config.toml
arch = "uvit"
objective = "epsilon"
norm_position = "sandwich"
head_dim = 16
num_experts = 8
width = 128
positions = "learned"
lr = 0.0032
precondition_frequency = 25
epochs = 13.3
weight_decay = 0.2
Rows from block 3 of a small image diffusion model, named by matrix and row number. Rows with one number within an expert belong to one neuron, the router's apart. Each number is 128 + 32 x the weight over its row's rms, rounded and kept within 0 to 255. All counts start at 0. After the name is the row's rms in percent of the matrix's.
Before each expert's rows are labels from the 100 images, of 14976 (inputs lightly noised), where the router gives the expert most weight on average: "responds to" is what is common among them. Only what is clearly more common there than usual is listed. The data: photos of plants, animals and fungi (iNaturalist).
# router: router (model.blocks.3.mlp.router.weight, 8x128, trained with AdamW), inputs 64-127
# up: expert up (model.blocks.3.mlp.up, 8x64x128), inputs 64-127
# down: expert down (model.blocks.3.mlp.down, 8x128x64, transposed), outputs 64-127

# expert 5
responds to: class Aves
router.5 097 [ 77  92 105  81 103 130 123  71  64 154 102 164 178 131 162  75  84  89 187  76 130  89 173 151 111 125 101 110 165  46 182 131 151  91  99 116  71 142 161 164 125 141 103 166 146 159 125  80 149  84 102 112 112 128 117 149 138 157 155  96 125 119 102 143]
up.0 104 [109 129 127 125 141 103  62 140 118 137  82 143 151  72  78 105  98 133 108 133 156  85 144 149  72 129  55 134 148 185  99 131  78 170 118 129 167 117 130 122 143 152 132 196 136  77  94 132 130 153 145 176 155  96 104 103 102  62 142 119 130  82 136  44]
down.0 107 [170 140 134 109 135 132 145 131 113  83 130  96 114 140 210 157 204 112 157 133  85 170 118 141 156 116 157 154 140  89 138  40 163 108 128 138 114 164 153 108  86 109 109  92 122 190 133 122 122 142 120 135 113 148 154 157 143 125  72 177  65 144  91 180]
up.1 106 [133 177  93 142 167 115 150 124 119 142  72  53 142  89 137 172  83 123  60 113 127  83 149 149 113 104 167 128 121 123 138 153 127  99 136  78 100  87 126 123 128  84 104 146 225 104 193  85  88 164 130 125  97 121 144 146 130 166 116 104 174 144  97 128]
down.1 102 [ 87 132 119  63 124 121 127 139 122 142 139  98 134 159 122 128 174  54 169 130  98 129  83 124 180  91 117 130  53 122 149 129  61 146 181 120 193 154 119 191 116 148  86 124 127 138 184 199 183 173 153 105 134 135 125 146 123 164 135 107 112 198 180 115]
up.2 124 [141  96  81 127 131 156 139 105  94 166 102 114 152 123  75 108 154 126 146  76 125 139 128 157 188 105 125 118  61 107 136 136 170  89 150 102 170 203 164 144 139 181 145 129 137 190 100 166 111  94 137 138 117 145 140 139 102 124 110  87  82  95  93 198]
down.2 112 [ 77 118 122 120 106 119 106 107  94 192 125 139 168 129 185 174  78 175 100  88 189  71  87 115 155  79 174 172 164 122 131 103 144 175  86 104  60 103  96 117 132 121  84 128 101  99 134  87 166 115  95 140 140 113 150 180 142 152 123 164 149  94 143 115]
up.3 091 [119 149 108 123  97  77 118 102 122 109 136 116 104 106 144 190  89 106 121 126  87 108  87 138 134 139 144 100 156 106 146 144 119 121 130  57 108  68 105 124 121 134 120 114  68 107 157  63 103  98 136 212  92 106 169 161 106 150 174 137 124 111 142 191]
down.3 098 [101  71 156 170  93 178 144  99 157 163  65 138 173 137 130  66 176 108 169 114 148 112 152  74  92  80 118 131  98 122 136 114 109 119 110 155 153 179 178 107  97 128 172  81 234 168 113 142 151 165 165  74 111 147 126 135 180 107  95 116 137 141 111  74]
up.4 103 [151 104 101 143 136 166 135 161 141 102 167 147 128 141 115 142  83 130 160  99 153 135 116  63 173 127  94 159 149 150 191 147  78 160 156 120 158  96 139 154 130 115 132 197 122 112  85 104 142 115  74 115 187 188  93 143 144 167 145 120 115 135  79 146]
down.4 102 [105 127 133  82  94  66 147  96 115 184 126 147 117 133  96  77 153 139 137 126 132 112 137 162 112 186 156 128 115 123  85  99 148  99 114 142 125 131 113 104 145 129 212  98 160 100 188 142  66 138 181 112  92 148 155  97 128 130 121 132 130 114 131 127]
up.5 090 [151 137 130 163  63 118 147 123 134 134 188 113 110 119 146 129 151 139 154 178 162  89  28  73 148 140 115 137 137 157  64 103  91 114 104  91 104 109 176 112 130 138  95 126 156 156 133 140 125 140 150 110 121 106 163 124 147 119 126 113  89  72 156 106]
down.5 099 [ 68  71 130 131  68 154  85 143 154 112 169 123 121 137 202 161  88 155 128 153 211 160 135 127 129  92 146 124 147 197 109 121 128 146 111 132 167 131 149 103 132  79  93 157 112 142 141 135 189 212  59 165 130 156  66 159 119 112 142 138 122  60  97 136]
up.6 114 [ 92  79 173 133  91 150 165 121 151 105  83 124 146 120 154  83 156 118 170  97 152 124  97 153 121 164 123 151 154  84 177 105 138 128 128 137 125  76  89 118 116 133 142 115  91 168 154 161  92 123 170 158 121 109 172 101 184 106 117 135 146 122 200 151]
down.6 096 [107 131  72 137 105 123  65 121 146 146 150  92 116 168 156 115 105 119 177 142 125 122 174  81 200  96 126 107 132 146 114 179 161 124 108 112 170 161 214 136 124 159  91 170 147  56 140 127 164  82 157 161  93 168  98 111  86 172 147 110 157 126 125 178]
up.7 088 [139  89 140  96 129 132 180 106 140  85 151 176 121 145  89 115 111 137  96 149 107 190 156 109 144 156  91 134 129 146  94 161 155 107 200 138 112 159  99 162 105 203 192 119 100 133  68 132 122  71 129 171 131 171 115 164 108 129  88 177 133 106 104 147]
down.7 096 [143 135 116 176 144 136  70 143  75 140 102 110 123  88 191 147 146 123 156 144 187 130  74 144  98 104  93  90 144 135 174  89 131 168  84 175 165 109 127 103 124  46  79 164 124 115 154 166 135 130 136  71 159  80 115 102 176 111 131  82  90 188  92 122]
up.8 097 [110 116 144 159 117 120  88 149 161 105 100 177 143 147 108 157 101 117 156 165 149 163 146 115  65 127 140 154 108 117  99 142 114 106 101 182  42 111 116  97 116 121 122 138 108 129 108 175 109 126 129 149 103 100 153 131 158 107  89  96 125 178 192 126]
down.8 105 [142 136  64 144  66 149 138 162  82 150 157 107  76 184 151  63 160 174 104 128 145 120 133 111 161 149  82  98 173 152 161  88 107 105 196  56 175  92 153 161 180 123 111  96 107 105 145 118 194 122 172 112 158 135 124  88 140 137 143 108 131  87 109 147]

# expert 7
responds to: class Aves; phylum Chordata; order Accipitriformes; family: Accipitridae
router.7 101 [ 97 144 108  92 101 142 120  92 119 182 109 107 175 153 135 102 154  98 180 148 146 126 139  82 113 121 146  70 118  60 142 176 166 121  94 122 117 111 120 160 186 134 115  92 100 121 119 118 111  88 158 131  77 153 124 158 120 125 156 143 110 154 130 154]
up.0 091 [ 52  68 149 121 176 130  96 154  92 111  94 105 133 116 119 102 135 200  86 204 123 115 132 110  94 149 137 115  87 105  76 103 130 128 137  78  76 124 144 156 101 123 128 172 153 133 156  93 147 104 121 123 179  94 136  37 157 103 143 122 120 106 127 159]
down.0 086 [172 136 107 113 113 139 142 160  90 143  80 130  89 127 183 134 127 111 158 125  91 107 143 129 114 170 131  94 221 142 133 120 204 109 138 160 166 146 131 123 127 118 137 143 141 157 135  96 111 151 127 170  50 188 131 137 148 158 140  77 229 139 137 107]
up.1 116 [141 184 158 145 122 114 174 162 184  94 186 196  95 123  84 110 116 111 150  80 178 147 154  43 148 143 126 153 116 131 109 147  83 137 111 110 141 122  83 138 137 152  95 158 105 160  90 173  71 103  73 131 147 166 170  78 136 144 145 149  95  87 146 145]
down.1 111 [147 135 145  94  97 142 112 193 149 140 215 125 132 131  46  73 124 153 121  79 153 127 136  90 138 128 129 179 131 130  97 159 123  86 124  92 192 123  77 131 138 172  97 107 170 175 126 135  84 120  81 146 131 150 133 106  97 113 121 109  94 109 117 100]
up.2 088 [141 122 132 117 166  93  43 109  85 135  77 142  84 161  95 173 153 104 145 173 128 128  90 107  73  90 106 111 175 111  99 128 134 171 144 116 101 124 139 139 148  96 116 151  63 137 126 121 108 110 144  60 112 107 148 154 145  84 107 182 145 109  95  92]
down.2 095 [139 116 116 134 102 134 120 162 118 116 159 132 137 129 164 117  97 117 125 122  90 136 168 138 186 193 126 161 137 129 128 142  97 156 114 175 161 165 164 114 131 112 184 120 185 145 122 108 173 124 110 167 127 166  76 108  88 110 154  61 119 157 115 179]
up.3 105 [103  99 184 124 104 111 132 115 128 143 123  68 121 124  75 107 168 126 106 154 131  84  81 156  60 140 127 152 127 181  87 134  75 113 124 155 142 159 112 116  92 135 141 182  93 137 153 173 145 113 171  61  94 113  81 133  99  95 138 109  79 143 133  82]
down.3 091 [162  91  86 156 201  87 103  67 115  82 110 180  96 131 147 122 101 108 139  81 114 157 157 120 157 108 133 137 168  86 120 140 205 122 118 134 155 112 150 103 133 122 127 115 143 113  90  91  89 162 126 155  97 155 140 146 118 149 100 130 132  74 130 113]
up.4 087 [ 70 121 167 137 148 111 142  88 125  68 150 148 111  82  90 113 125  65 118 179 179 153 133 105 140 119 133 166 164 114 143 135  82  92 131 148 134 107 226 195 183 111  74 130 120 123 135 145 101 126  73 117 153  96  97 129  70 141 113 163 101 106 170  86]
down.4 087 [163 112  59  95 122 108 149 121 127 157 150 120 145 207 105 151 153 133 117  82  99 100 139 169 137 153 124 109  86 130 122  92 134 103 125 126 178 160  83  88  98 146 133 144 114 116 151 110 118  89 197 112  55 124 116  77 165 122  99 104 106 151  83 158]
up.5 138 [176 115 166 124 108 157 101 136  99 119 157 162  91 176 133 130 117 175 139 165 138 189 112 141 128 130 113 144 157 153  91 102 107 181 103 193 120 151  87 163 186 179 204 158  66 111  52 142 170 134 160 103 166 114  48 120 114 121  90 105 127 136  89  92]
down.5 100 [137 180 164  86 106  80 142 145 187 145 161 181  59  96 142 126 124 145 202 165  71 134 138 142 156 121 115 145 143 191 120 124  97  89 171 171 128 103  88 126 105 146 115 118 122  95 138 134 151 146 142 141  90 136 169 129 115 128 105 113 123 150 120 124]
up.6 098 [107 122 142 119 125 128  59  96  83 120  84 110 159 115 120 175 152 117 101 130  65 119 112 143  82 161 113 166 196 108  93 132 117 106 112 166 106  94 130 134 165  52 196 140 148 167 150 100 148 115 154  92  33 118 114 114 178  69 151 172 129 145 188  93]
down.6 083 [132  90 107  81 130 131 103 128 140 160 131 123  95 151 157  94 116 141 138 108 113 123 113 102 139 126 107  94  82  96 127 107 136 125 177 136 147 159 193 122 164 152 121 123 126 105 186 122 138 141 146 175 143 200 123 119  97 190 147  84 125 117  93 145]
up.7 087 [113 114 157 111 126  85  47 112  96 163  81 126  93 192 172 144 124 111 124 165 153  97  52  95  88 163 119 103 136  87 144 158 151 113 157 138 137 107 130  89 135 126 154 164  29  88 148 111 126 149 152 113  78 128 139 111 120  93 153 164 144 176 153  44]
down.7 095 [144  84 127 173 100 118 115 129 204 139 112 128  84  92 139  79 124 156  97 155 136  95 151 136 120 114 194 158 125 182 115  99 153 142 100 104 134 111 102 121 112 130  87 106  77 125 125  69 116 121  89 160 171 156 184 140 202 104 135  81 158 130 123 147]
up.8 110 [128 146 128  82 125 123 142 109 128 115 144  89  92 100 156 121 116 130 155 123 135  88  68 103 191  79  80  93 118 128  94 126 120 154 132 107 151 151 148 110 150 123 118 132 105 156 125 115  86 164 117 208 125 142 150 112 142 145 172 132 136 114 106 112]
down.8 112 [100 133 139  88 115  71 173 157 100 141 164  90 118 127 116 120 137 161  75  91 117 114 149 128 157 114  86 117 108 131 131 125 140 107 199 168 112 130  94  93  95 104 106 204  90 138 156 104 137 151 133 193 112 120  69 120 116 135 164 152  95  95  79 124]

# expert 6
responds to: class Aves
router.6 131 [101  91 120  46 133 118  95  65  89 147 131 148 166 142 180  80 118 101 183 111 151  72 220 175  99 150 107 140 186  99 153 106 147 102 129 163  56 137 190 137 149 177 119 168 147 102 108 101 152 111 136 106  95 153 117 158 109 153 131  92 100 109  84 144]
up.0 104 [ 72  81 147  78 110 104 120 104 140 167 164 166 154 149 159 152  70  93 169 120 120 133 149  80 144 100  59 161 142 120 152 177 189 135 130 188 137 130 107 130 128 159 140 103  59  98 154 163 132  92 147 138 112 139 171 102 154  85 121 125 140  63  96 182]
down.0 101 [165 153 121 185 145 132  87  91 108 132  97 143 138 109 171 103 181 162 117 105 125 155 111 118 132 169 160 100 128 122 188 147 125 110 104 143 131 144 149 163 103  95 138 152 190 211  76  98 166 148 165 117 151 123 137 136 155 168 167 116 104 182 126 153]
up.1 076 [105 188  67 104 106  93 121 164 147 136 147 126  98 144 186  97 108 106 138 136 143 172 131 164 115 109 103 209 129 128 119 110 117  98 141  67 111 173 113 160 152  58 123 153 185 202 165  78 178  94 126 122 150 124 144 127 119 183 140 131 133  88  99  82]
down.1 089 [137 116 145 139 152 142 166  99 100  85  97 121 107 129  56 159 163 169 118  83  92  89 133  95 142 102 154  66 169 151 137 132 125 133 117 151 135 145 135  78  74 167 114 123 131  44 114  87  72 158 114 168  68 114 106 151 123  98 148 146 155 121 145 170]
up.2 085 [124  95 169 132 112  64 150 144 111 117 113 136 121 120 143 125  89 188 137 168 107 162  84 135 122  95 157  76 155 139 128  69 183 149 102 144  92 193 153  70 138 142 164 107 135  63 108 159 100  85 146 138 156 127  81 168 158 142  62 113  92 131  97 150]
down.2 104 [103 104 116 123 115 149  97 121 112 183 128 164 176  95 162 105 135 105  92 155 119 134 183 140 169 136 111 156 145 136  89 153 109 120 140  83 130  72  76 174 135 140 128 175 137 142 107 143 142 227 107 122 118 110 122  90  70  99 130 164 174 125 131  84]
up.3 103 [134 161 134 170 133  85 105 133 105 127  64 154 143  88 185 141 137  90 125 123 149 131 110 150 103  67 139 112 183  78  87 128 126  79 109 141  71  84 178 131 117 119  42 130 113 102 191  50 127 154 142 124 105 112  91 137 104 186 148 133  97 114 115 101]
down.3 105 [ 90 105 147 104  83 162 154  75 107  99 151 140 108 157 129 119 166 124 133 132 156  99 174 130 150 143 143 127  95 157 115 170 116 128 155  72 140 140 127 135 142 155 203  91 140 137  67 143 119 145 156 133  90 178 137 124 139 119  94 116 169 128 152 118]
up.4 108 [154 132 110 201 104 115 102  91  76  96 140 141 170 108 177 137 134 160 114 123 109 165 167  99 138 134 112 131 160 122 103 119 106 116 108 173 108 107 135 156 139  92 158 147 121  81 144 101  94  84 139 130 131 150  57 136 107 187 235 113  93 124 152 104]
down.4 093 [118 121 159 129 128 103 125 132 144 163 117 136 117 184 163  90 112 138  77 178 144  83 129 123 107 146 106  71 132 131 144 139  90 160 161  89 139  59 120 101 126 184 121 143  98 132 180 153 182 174 169 115  87 154 157  96 144  91 143  75  75 138 119 107]
up.5 107 [110 142 129 105 125 115 106 143 127 150 119 150 169 119 217 145 124 110 142 127  86 125 102 110 106 145 141 165 164 122 132  91 163 122 113 123 102  89 137 128  94 139 101 153 116 106 138 132 177 103 139 189  97 130 113 101 161 156 114 107 231 106 135 135]
down.5 098 [154 131 136 150 125 155 196 155 114 131 132 132 134 129  50 139 162 112 167 144 104 103 120 154 139 127  94  74 146 152 156 136  69 120 115 111 116 112 133 123  84 104 124  98 154 136  87 132  85 117 131 105  91 124 155 154 138 123 151 155  52 155  68 124]
up.6 075 [ 79 150 110 120  93 136 105 103 150 191 144 119 137 123 140 101 157  76  75 166 148 111  70 185 152 123 181 139 172 119 103 124 142 108 100  83  75 146 138 111 117 123 118  76 118 180  95 124 101 174 140 154 107 141 128 163 100 121 135  99 128 111 152 146]
down.6 081 [156 107 144  82 128 204 129 164  88 114 107 120 135 154 119 152 115 123 142  89 139 111 117  84 124  56 113 128  80 165 103 140 124 122 143 154 165 176 156 194 106  78  91 135 120 143 136 133 108 104 125 111 166 127  74 146 163 129 171 139 138 164 116 139]
up.7 086 [122 113 156 159 105 112 169 142 131 171 134 139 157 149 132  78 105 107  95  93 147 179 195 134 158 137  91 111 181 114  85 125  58 145 151 135 109 115 117  96 165 162 103 114 150 169 142 104 119  44 116 139 181 162 136  99 131 154 138 111 154 137 165 119]
down.7 103 [126 125  81 104 202 108 127  93 113 104 145 145  85  92 115  93 146 123 168 140 141 101  63 122  86 126 122 143 108 135 152 105 147  82  83 114 159 104 141 175 154 121 155 134 106 100 112 131 159 191 135 166 110 129 111 109 175 114 170 167  93  93  89 139]
up.8 106 [ 78 124 139 186 134 155 159  94 125 112 140 144 117 111 132 156 126  89 150  94 153 104  66 112  87 131 150  93  88 168  80 127 152  98  48 189 133 143 173 112 143 155 150 101 151  95 143 171 135 122 167 115  58 101 137 158 127 130  73  90 122 147 166 139]
down.8 101 [167 114 134 116 118  92 181 146 132  96 143  97 144 138 121  74  88 146  92 139 125 158 140 205 150 145 112 158 168  77 190 110 123 145 199  76 143 104 108 126 130 114 142 128  98 148  93  79 138 110  84 162 146 144 101  88 123 143 132 136 156 107  86 161]

# expert 2
responds to: phylum Arthropoda; class Insecta
router.2 086 [143 113 134 171 128 141 132 144 120  91 163 137 102 135 118 152 142 184 117 107  44 134  93 156 173 111 127 163 107 163 103  45  81 129 107 180 136 142  86 119 155 153 144 108 140  97 123 140 198 136 117 121 136 115 112 100 125 155 129  92 103 131 113 117]
up.0 099 [153 138 122 195 146  86 115  74 178 153 113 159 101 127 140 128 168 155 113  71 120  87 100 111 172  90 139 171  66 124 120  82 152 147 159 192  78 108 125  36 156 189 140 120 159 155 119 135 112 168 150 158 138 139 110 137 106 153  92 127 128 127  94 118]
down.0 092 [128 139 168 103 133 131 161 167 181 116 146 147 130 108 154 117 130 162 151 150 122 160  98 128 160 111  88 151 131 151 142  74 135  81 154 110 169 182 150 128 132 177 103 150 142 175 114 179  82 153 166 116  94 146  69  89 135 134 156 115 140 116 139 161]
up.1 102 [ 86 120 111 134 185 132 171 143 130 152 120 192 131 111  73 130 157 163 115 107 129 151 125 119 158 131 170  66  98 144 155  81 134 110 120 105 151 163 150 187 127 175 181 174 127 126 124 168 109 110 138 131  93 101 113 111 117 148  77  86 124 134 153  68]
down.1 118 [151 108 167 159 132 113 119 123 155 171 153 107  88  88  95 133  64 114 171 119  87  84 172  93 131 140 127 144 147 131 127 167 131 153 131 114  93 131 131 143 150 121 145 154 121 191 106 107 158 109 133  91 158  98 175  97 168 145 177 137 113 143  64 173]
up.2 084 [148  98 116 137 162 134  59 127 132 121 134 174 170 126 159  84 140 151  93 141 145 118 142  98  63 113 128 156 152 147 138  64 134 194 104  87  68 152 154 121 138 161  98 136 178 119 140 114 199  98 125 150 156 212 121 120 153 101 109 102 134 158 148 137]
down.2 095 [113 134 163 121 138 133 101 115 127 133  84 101 107 153  78 110 145 130  93 149 137 160  86 128  98 159 159 132 118 130 126 132 161  87 185 145 171 131 121  93  87  79 127 116  88  45  85  64 122 107 194 112 127 148 102 129 127 180 114 194  82  87 161 114]
up.3 085 [138 136 156 114 107  89 107 124 164 166 193 184 131 167  70  62  73 104 126 180 200 120 155 138 163 132 193 168 138 122 139 157 111 137 141 122 124 195 108 123  62 113 109 111 114 143 103 161 135  98 140 123 176 188 111 130 140 125 122 115 130  84  94 108]
down.3 109 [ 57 118  66 106 192 177 140 176 160 116  36 132 145 124 119 159 158 126 117 139  98 176  76 113 122 136 132 177 115 138  75 118 101  78 192 124 145 102 192 138  76 114 169  88 130 121 145 136 156 126 128 153  95  87 119  83 122 120 149  90 136 124 148 151]
up.4 094 [169 144  95 144  57 122  89  94  98 126 150 147 111 122 136 135 102 162 139  96 112 114 139 133  63 158 109  63 138  97 121 142 123  79 113 175 164  99  94 180 172 125 122 124 151 130 123 149 119 134 167  70 118 228 105 140 143 134 139 148 138 156 185  89]
down.4 099 [142 116 187 132 128 112  99 152 132  97 118  80 124  84  63 128 180 153 153 174 126  95  86 122 160 116 174 168 141 133 109  70  87  90  94 134 127 118 176 120 140  83 198  98 179 177 152 125  61 100  73 137 102 101 176 131 103 124  91 136 118 124  93 203]
up.5 093 [182  99 142 102 172  86 128 132 163 108 116 113 139 122 131 130 140 177 143 113  97 143 129 146 133 115 146 130 143 158 129  95 131 154 129 102 139 123 110 174 148 143  92  88 131 208 149 139  95 157 125 110 122 123 163 210 171 106 139 132 111 176 139 170]
down.5 088 [114 134 131 126  88 154 119 109 121 169 206 149 115 162 134 153 106  90 170 111 109 146 118 146 101 178 124 119 122 109 112 149 114  99 122 159 149 141 188 135 135 160 231 126 156  70  98 124 172 113 169 151 125 164 148  96 109 137 153 144  98 132 139 133]
up.6 074 [128 169  80 132 127 136 135 122 149 113  91 129 199  77 163 119 151 121 116 178 118 135 118 124  76 145 170 112  72 179 110 171 115 149 169 177 110 168 116 117 164 153 147 188  85 136 116  71 209 123 127 128 116 101 100  60 123 181 110 122 181 141 154 192]
down.6 081 [181 121 112 147 149 101 133 140 192 115  67 126 132 121 129  93  97 129 138 156 137 184  84 136 156  78 177 149 130 176  83  92 123 122 116 157  80 193 152 100 130  99 137 114 147  98 154 140 127 147 168 147 135 101 161 106  98 114 140 130 167 136 188 112]
up.7 117 [111 113 166 129 147 111 207 140 164 126 145 130  75 149 152 140 154 154 105 158 152  63  98 154 113 113 121 161  99 104  72 139 113 124 127 165  49 142 102 135 135 117 171  88 134 124 153 129 167 148 108 149  85 144 104  75 118 140 106 136 124 168 136 121]
down.7 103 [135 139 167 103 134 119 183 165 164 160 136 159 103  81 171  87 139  43 138  92 135 166 106 140 164 109 105 162 120  99 102 159 109  89 170 131 164 175 156  80 110 171 125 153 140 163 128 120  95  97 155 190  98 105 132  99 148  99 142  56 147 113 180 177]
up.8 090 [131 168 160 145 131 132  87  73 160 135 202 159 143 114  91 149 156 145 144 158  62 120 137 110 169  82 139 106  98 102 141 142 135 166 113 174 153 166  85 147 137 124 113 134 101  79 158 122  99 161 113 130  83  74 164 188  75  92  71 125 160 100 145  87]
down.8 097 [142 108 118  74 117 164  96 152 119 106 147 163 120 144 140 113 133  77 133 139  81 154 149 162 178 147  97 113 141 105 134  77 197 171  92 164 134 191 179 125 134 181 140 182  96 132 148  96 119 140 145 120 185 134 115 128 219  91  80  95  58 103 142 118]

# expert 1
responds to: order Charadriiformes
router.1 087 [ 49 107 146 110 134 145 148  60  97 135 113 147 169 115 146 112 106  89 152 140  87 125 138 159  99 158 116 117 200 119 144  91 163  75  94 119 102 151 155 152 141 170 133 144 140 173 185  87 107  93 165 132 108  76 125 178 100 166 214 119 168 148 114 163]
up.0 120 [163 129  92 125 166  65 148 120 170 132 112  89  92  86  92 141  95 144  65  91 115  81 102 174 192 105 151 137  98 164 114 139 159 131 111 121 193 137 137 145 139 110 128 106 171 172 120 166 149 187  95  86 139 108 147 164  88 134 139 118 120 126  68 148]
down.0 119 [ 83 113  33 141 141 133 117 119 136 185 121 140 122 130 175  93 133 131 131  87 153  83  81 102 143 112 162 206 118 163 121 120 136  97 107 152 181 157 121 163 143 136 128 180 157 140 146 118 149 135 138  65 108 174 113 139 174 168 134 120 117 108 135 127]
up.1 077 [130 132 140 130 173  45 129 180 127 153 179 164 166  93 118 124 182 130 143 102 118  98 140 121 182 107 150 192 115 120  80 114  68 113 101 134  88 133 135  87 108  99  86  89 125 103 106 160  85 182 160  72  97 166 104 117 158 144 117  81 120  92 203  88]
down.1 083 [119  99 102 125 112 139 147  99 106  70 153  96  93 197 159 180 177 121 100 166 172 124  98 144 100 122 147 117 108  92 149 100 172 145 194 129 107  84 136  92 118 168 134 147 160 137 113 143 152 120  70 170 125 109 173 114  99 163  80 151 123 165 143 144]
up.2 078 [135 138 133 159 137 139 118  76 157 147 127 125 102 153 141 132 146 161  93 118 122 158 141  96 200  92 111  48 118  77  89  98 107 158 186 120 106 203  48 153 113  72 183 107 100  74 148 141  89 115 122  97 124 158 167  88 119 189 148 140  77 149 131 131]
down.2 107 [224 158 127  64 136 181 147 129 111 194 198 109 160 134 154 104 149 115 168 114 132 153 127 134 120 132 126 155 143  62 148 117 128 143  96 110  92  75  95 124  71 154 119 129 115 144 115 102 123  85 133 140 119  99 109 111 160  95 126 115 112 163 147 116]
up.3 100 [136 153 184 202 129 130 145 155 159  77 104 114 102  75 115  97  94 163 146 113 146 173  77 136  99 100 168 161  84 133 174 104 119 127  74 141 129 107 148  94 154 130 116 186  77 123 113 141 125 160 149 125 126  91 137  49 133 121  99 141 123 123 181 192]
down.3 095 [102 135  81  58  86 169 150 127 117 149 133 126 137 207 127 140 150 115 146 137 138 122 156 164 172 173 121  98 149 125  67 141 112 124 194 118 136 117 140 139 138 110 193  79 117 102 132 143 137  94 109 115 120 152 109 163  91 107 120 124 125 129 132  94]
up.4 103 [ 88 138 157  62 154 117  51 142 182 121  87 135  89 101 119 198 108 162 143 162 119 115 118  95 145 125  58 166 160 135 165 127 153  98 115  96  98 113 120 161 163  68 182 126 145  75 146 103 162 180 115  81 149  95 131  84 119 121 141 201 102 117 174 114]
down.4 106 [161 113 145 198 100 137 172  94 111 143 190  91 163 170 145  87 183  99 140  92 120 158 136 152 100 123 162  77 110 138 103 145 125 134 163 165 126 137 146 111  99 157 122 107 120 165 131 138 122  83 110 173  90 172 170 140 190 126 106  76 174 120 113 164]
up.5 146 [214 101 135 163 130 176 113 145  91 121 136 191  98 175 112 139 100 152 184 171 135 195  99 102 130 132 109 125 160 130  88  92 135 132 126 183 122 129  97 154 155 170 175 158  86 118  63 162 122 128 128 145 130 131  82 100 124 142  97 120 157 122  65 116]
down.5 101 [102 152 154 113  93 110 115 185 126 195 130 146  78 143 101 142 121 162 189 124  77 158 107 131 129  77  96 141 124 163 144 136  93 101 164 146 136 143  88 124 103 191 134 123 143 116 107 172 194 128 171 109 116  98 129 113  47 166 135  86 111 178 152 145]
up.6 112 [167 210 115 133 122 111 157 167 114 110  52 124 165 136 147  79 114 106  94 146 158 143  92  96 195 165 181  97  83 134 147 198 113 131 116 101 123 120 168 175 136 125 162 140 131 130  94 186 114 114 140 115 158 173 173 154 106 179 157  81  94  90 180 117]
down.6 104 [108  80 118 112 158 114 101 146 165 142 212 116  98 159 136 144 141 116 123  66 102 120 165 157  91  68 115 159 157 133 124  89 151  94 144 158 160 126 140 101  97 143  93  71 135 153 135 114 112 130 125 142 102 142  83 100 148 109  76 207 107 145  49 134]
up.7 103 [132 152 101 105 110 134 110 141 126 136 109  88 196 149 126 104 142 131 161 125 153 145 142  89 141 113  99 136  46 144 168  93  93 151 141  81 128 198 138 180 127 163  85 160 112 132 119 160 122  94  80 126 151 111 138 173 199 118 126 126  95 123  85 115]
down.7 100 [110 144 146 177 163 132 157 106 110 142 136 183 101 117 130 157  92 123 112 137  83 103 177 141 176 129 136 151 213  84 111 160 104 113 127 126 157  65  92  75 132 123 141 144 134  78 129 114 110 150 203  83 100 168 136  98 111 111  76 166 136 106 169 119]
up.8 094 [147 128  97 134 172 116 184 115 153  87  67 169 118 124  90 157 187 154 102 143 137 155 109 122 132 120 144 146 130 102  83 123 154 161 149 135 169 162  72 131 114 111 212 159 103 186 190 134 141 170 119 151  65  97  92 122 119 121  45 148 132 136 131 112]
down.8 109 [126 143 116 186 146 136 148 166  99 131 127 120 109  49  89 153 118 159 212 173 105  88 158  52  79 175 102 152 108 116 190 163 130  90  83 151  45  82 133 182 133 147 185 136 160 110 123 134 140 125 148  99 112 137  97 152 171  92 110 150 111 146 141 128]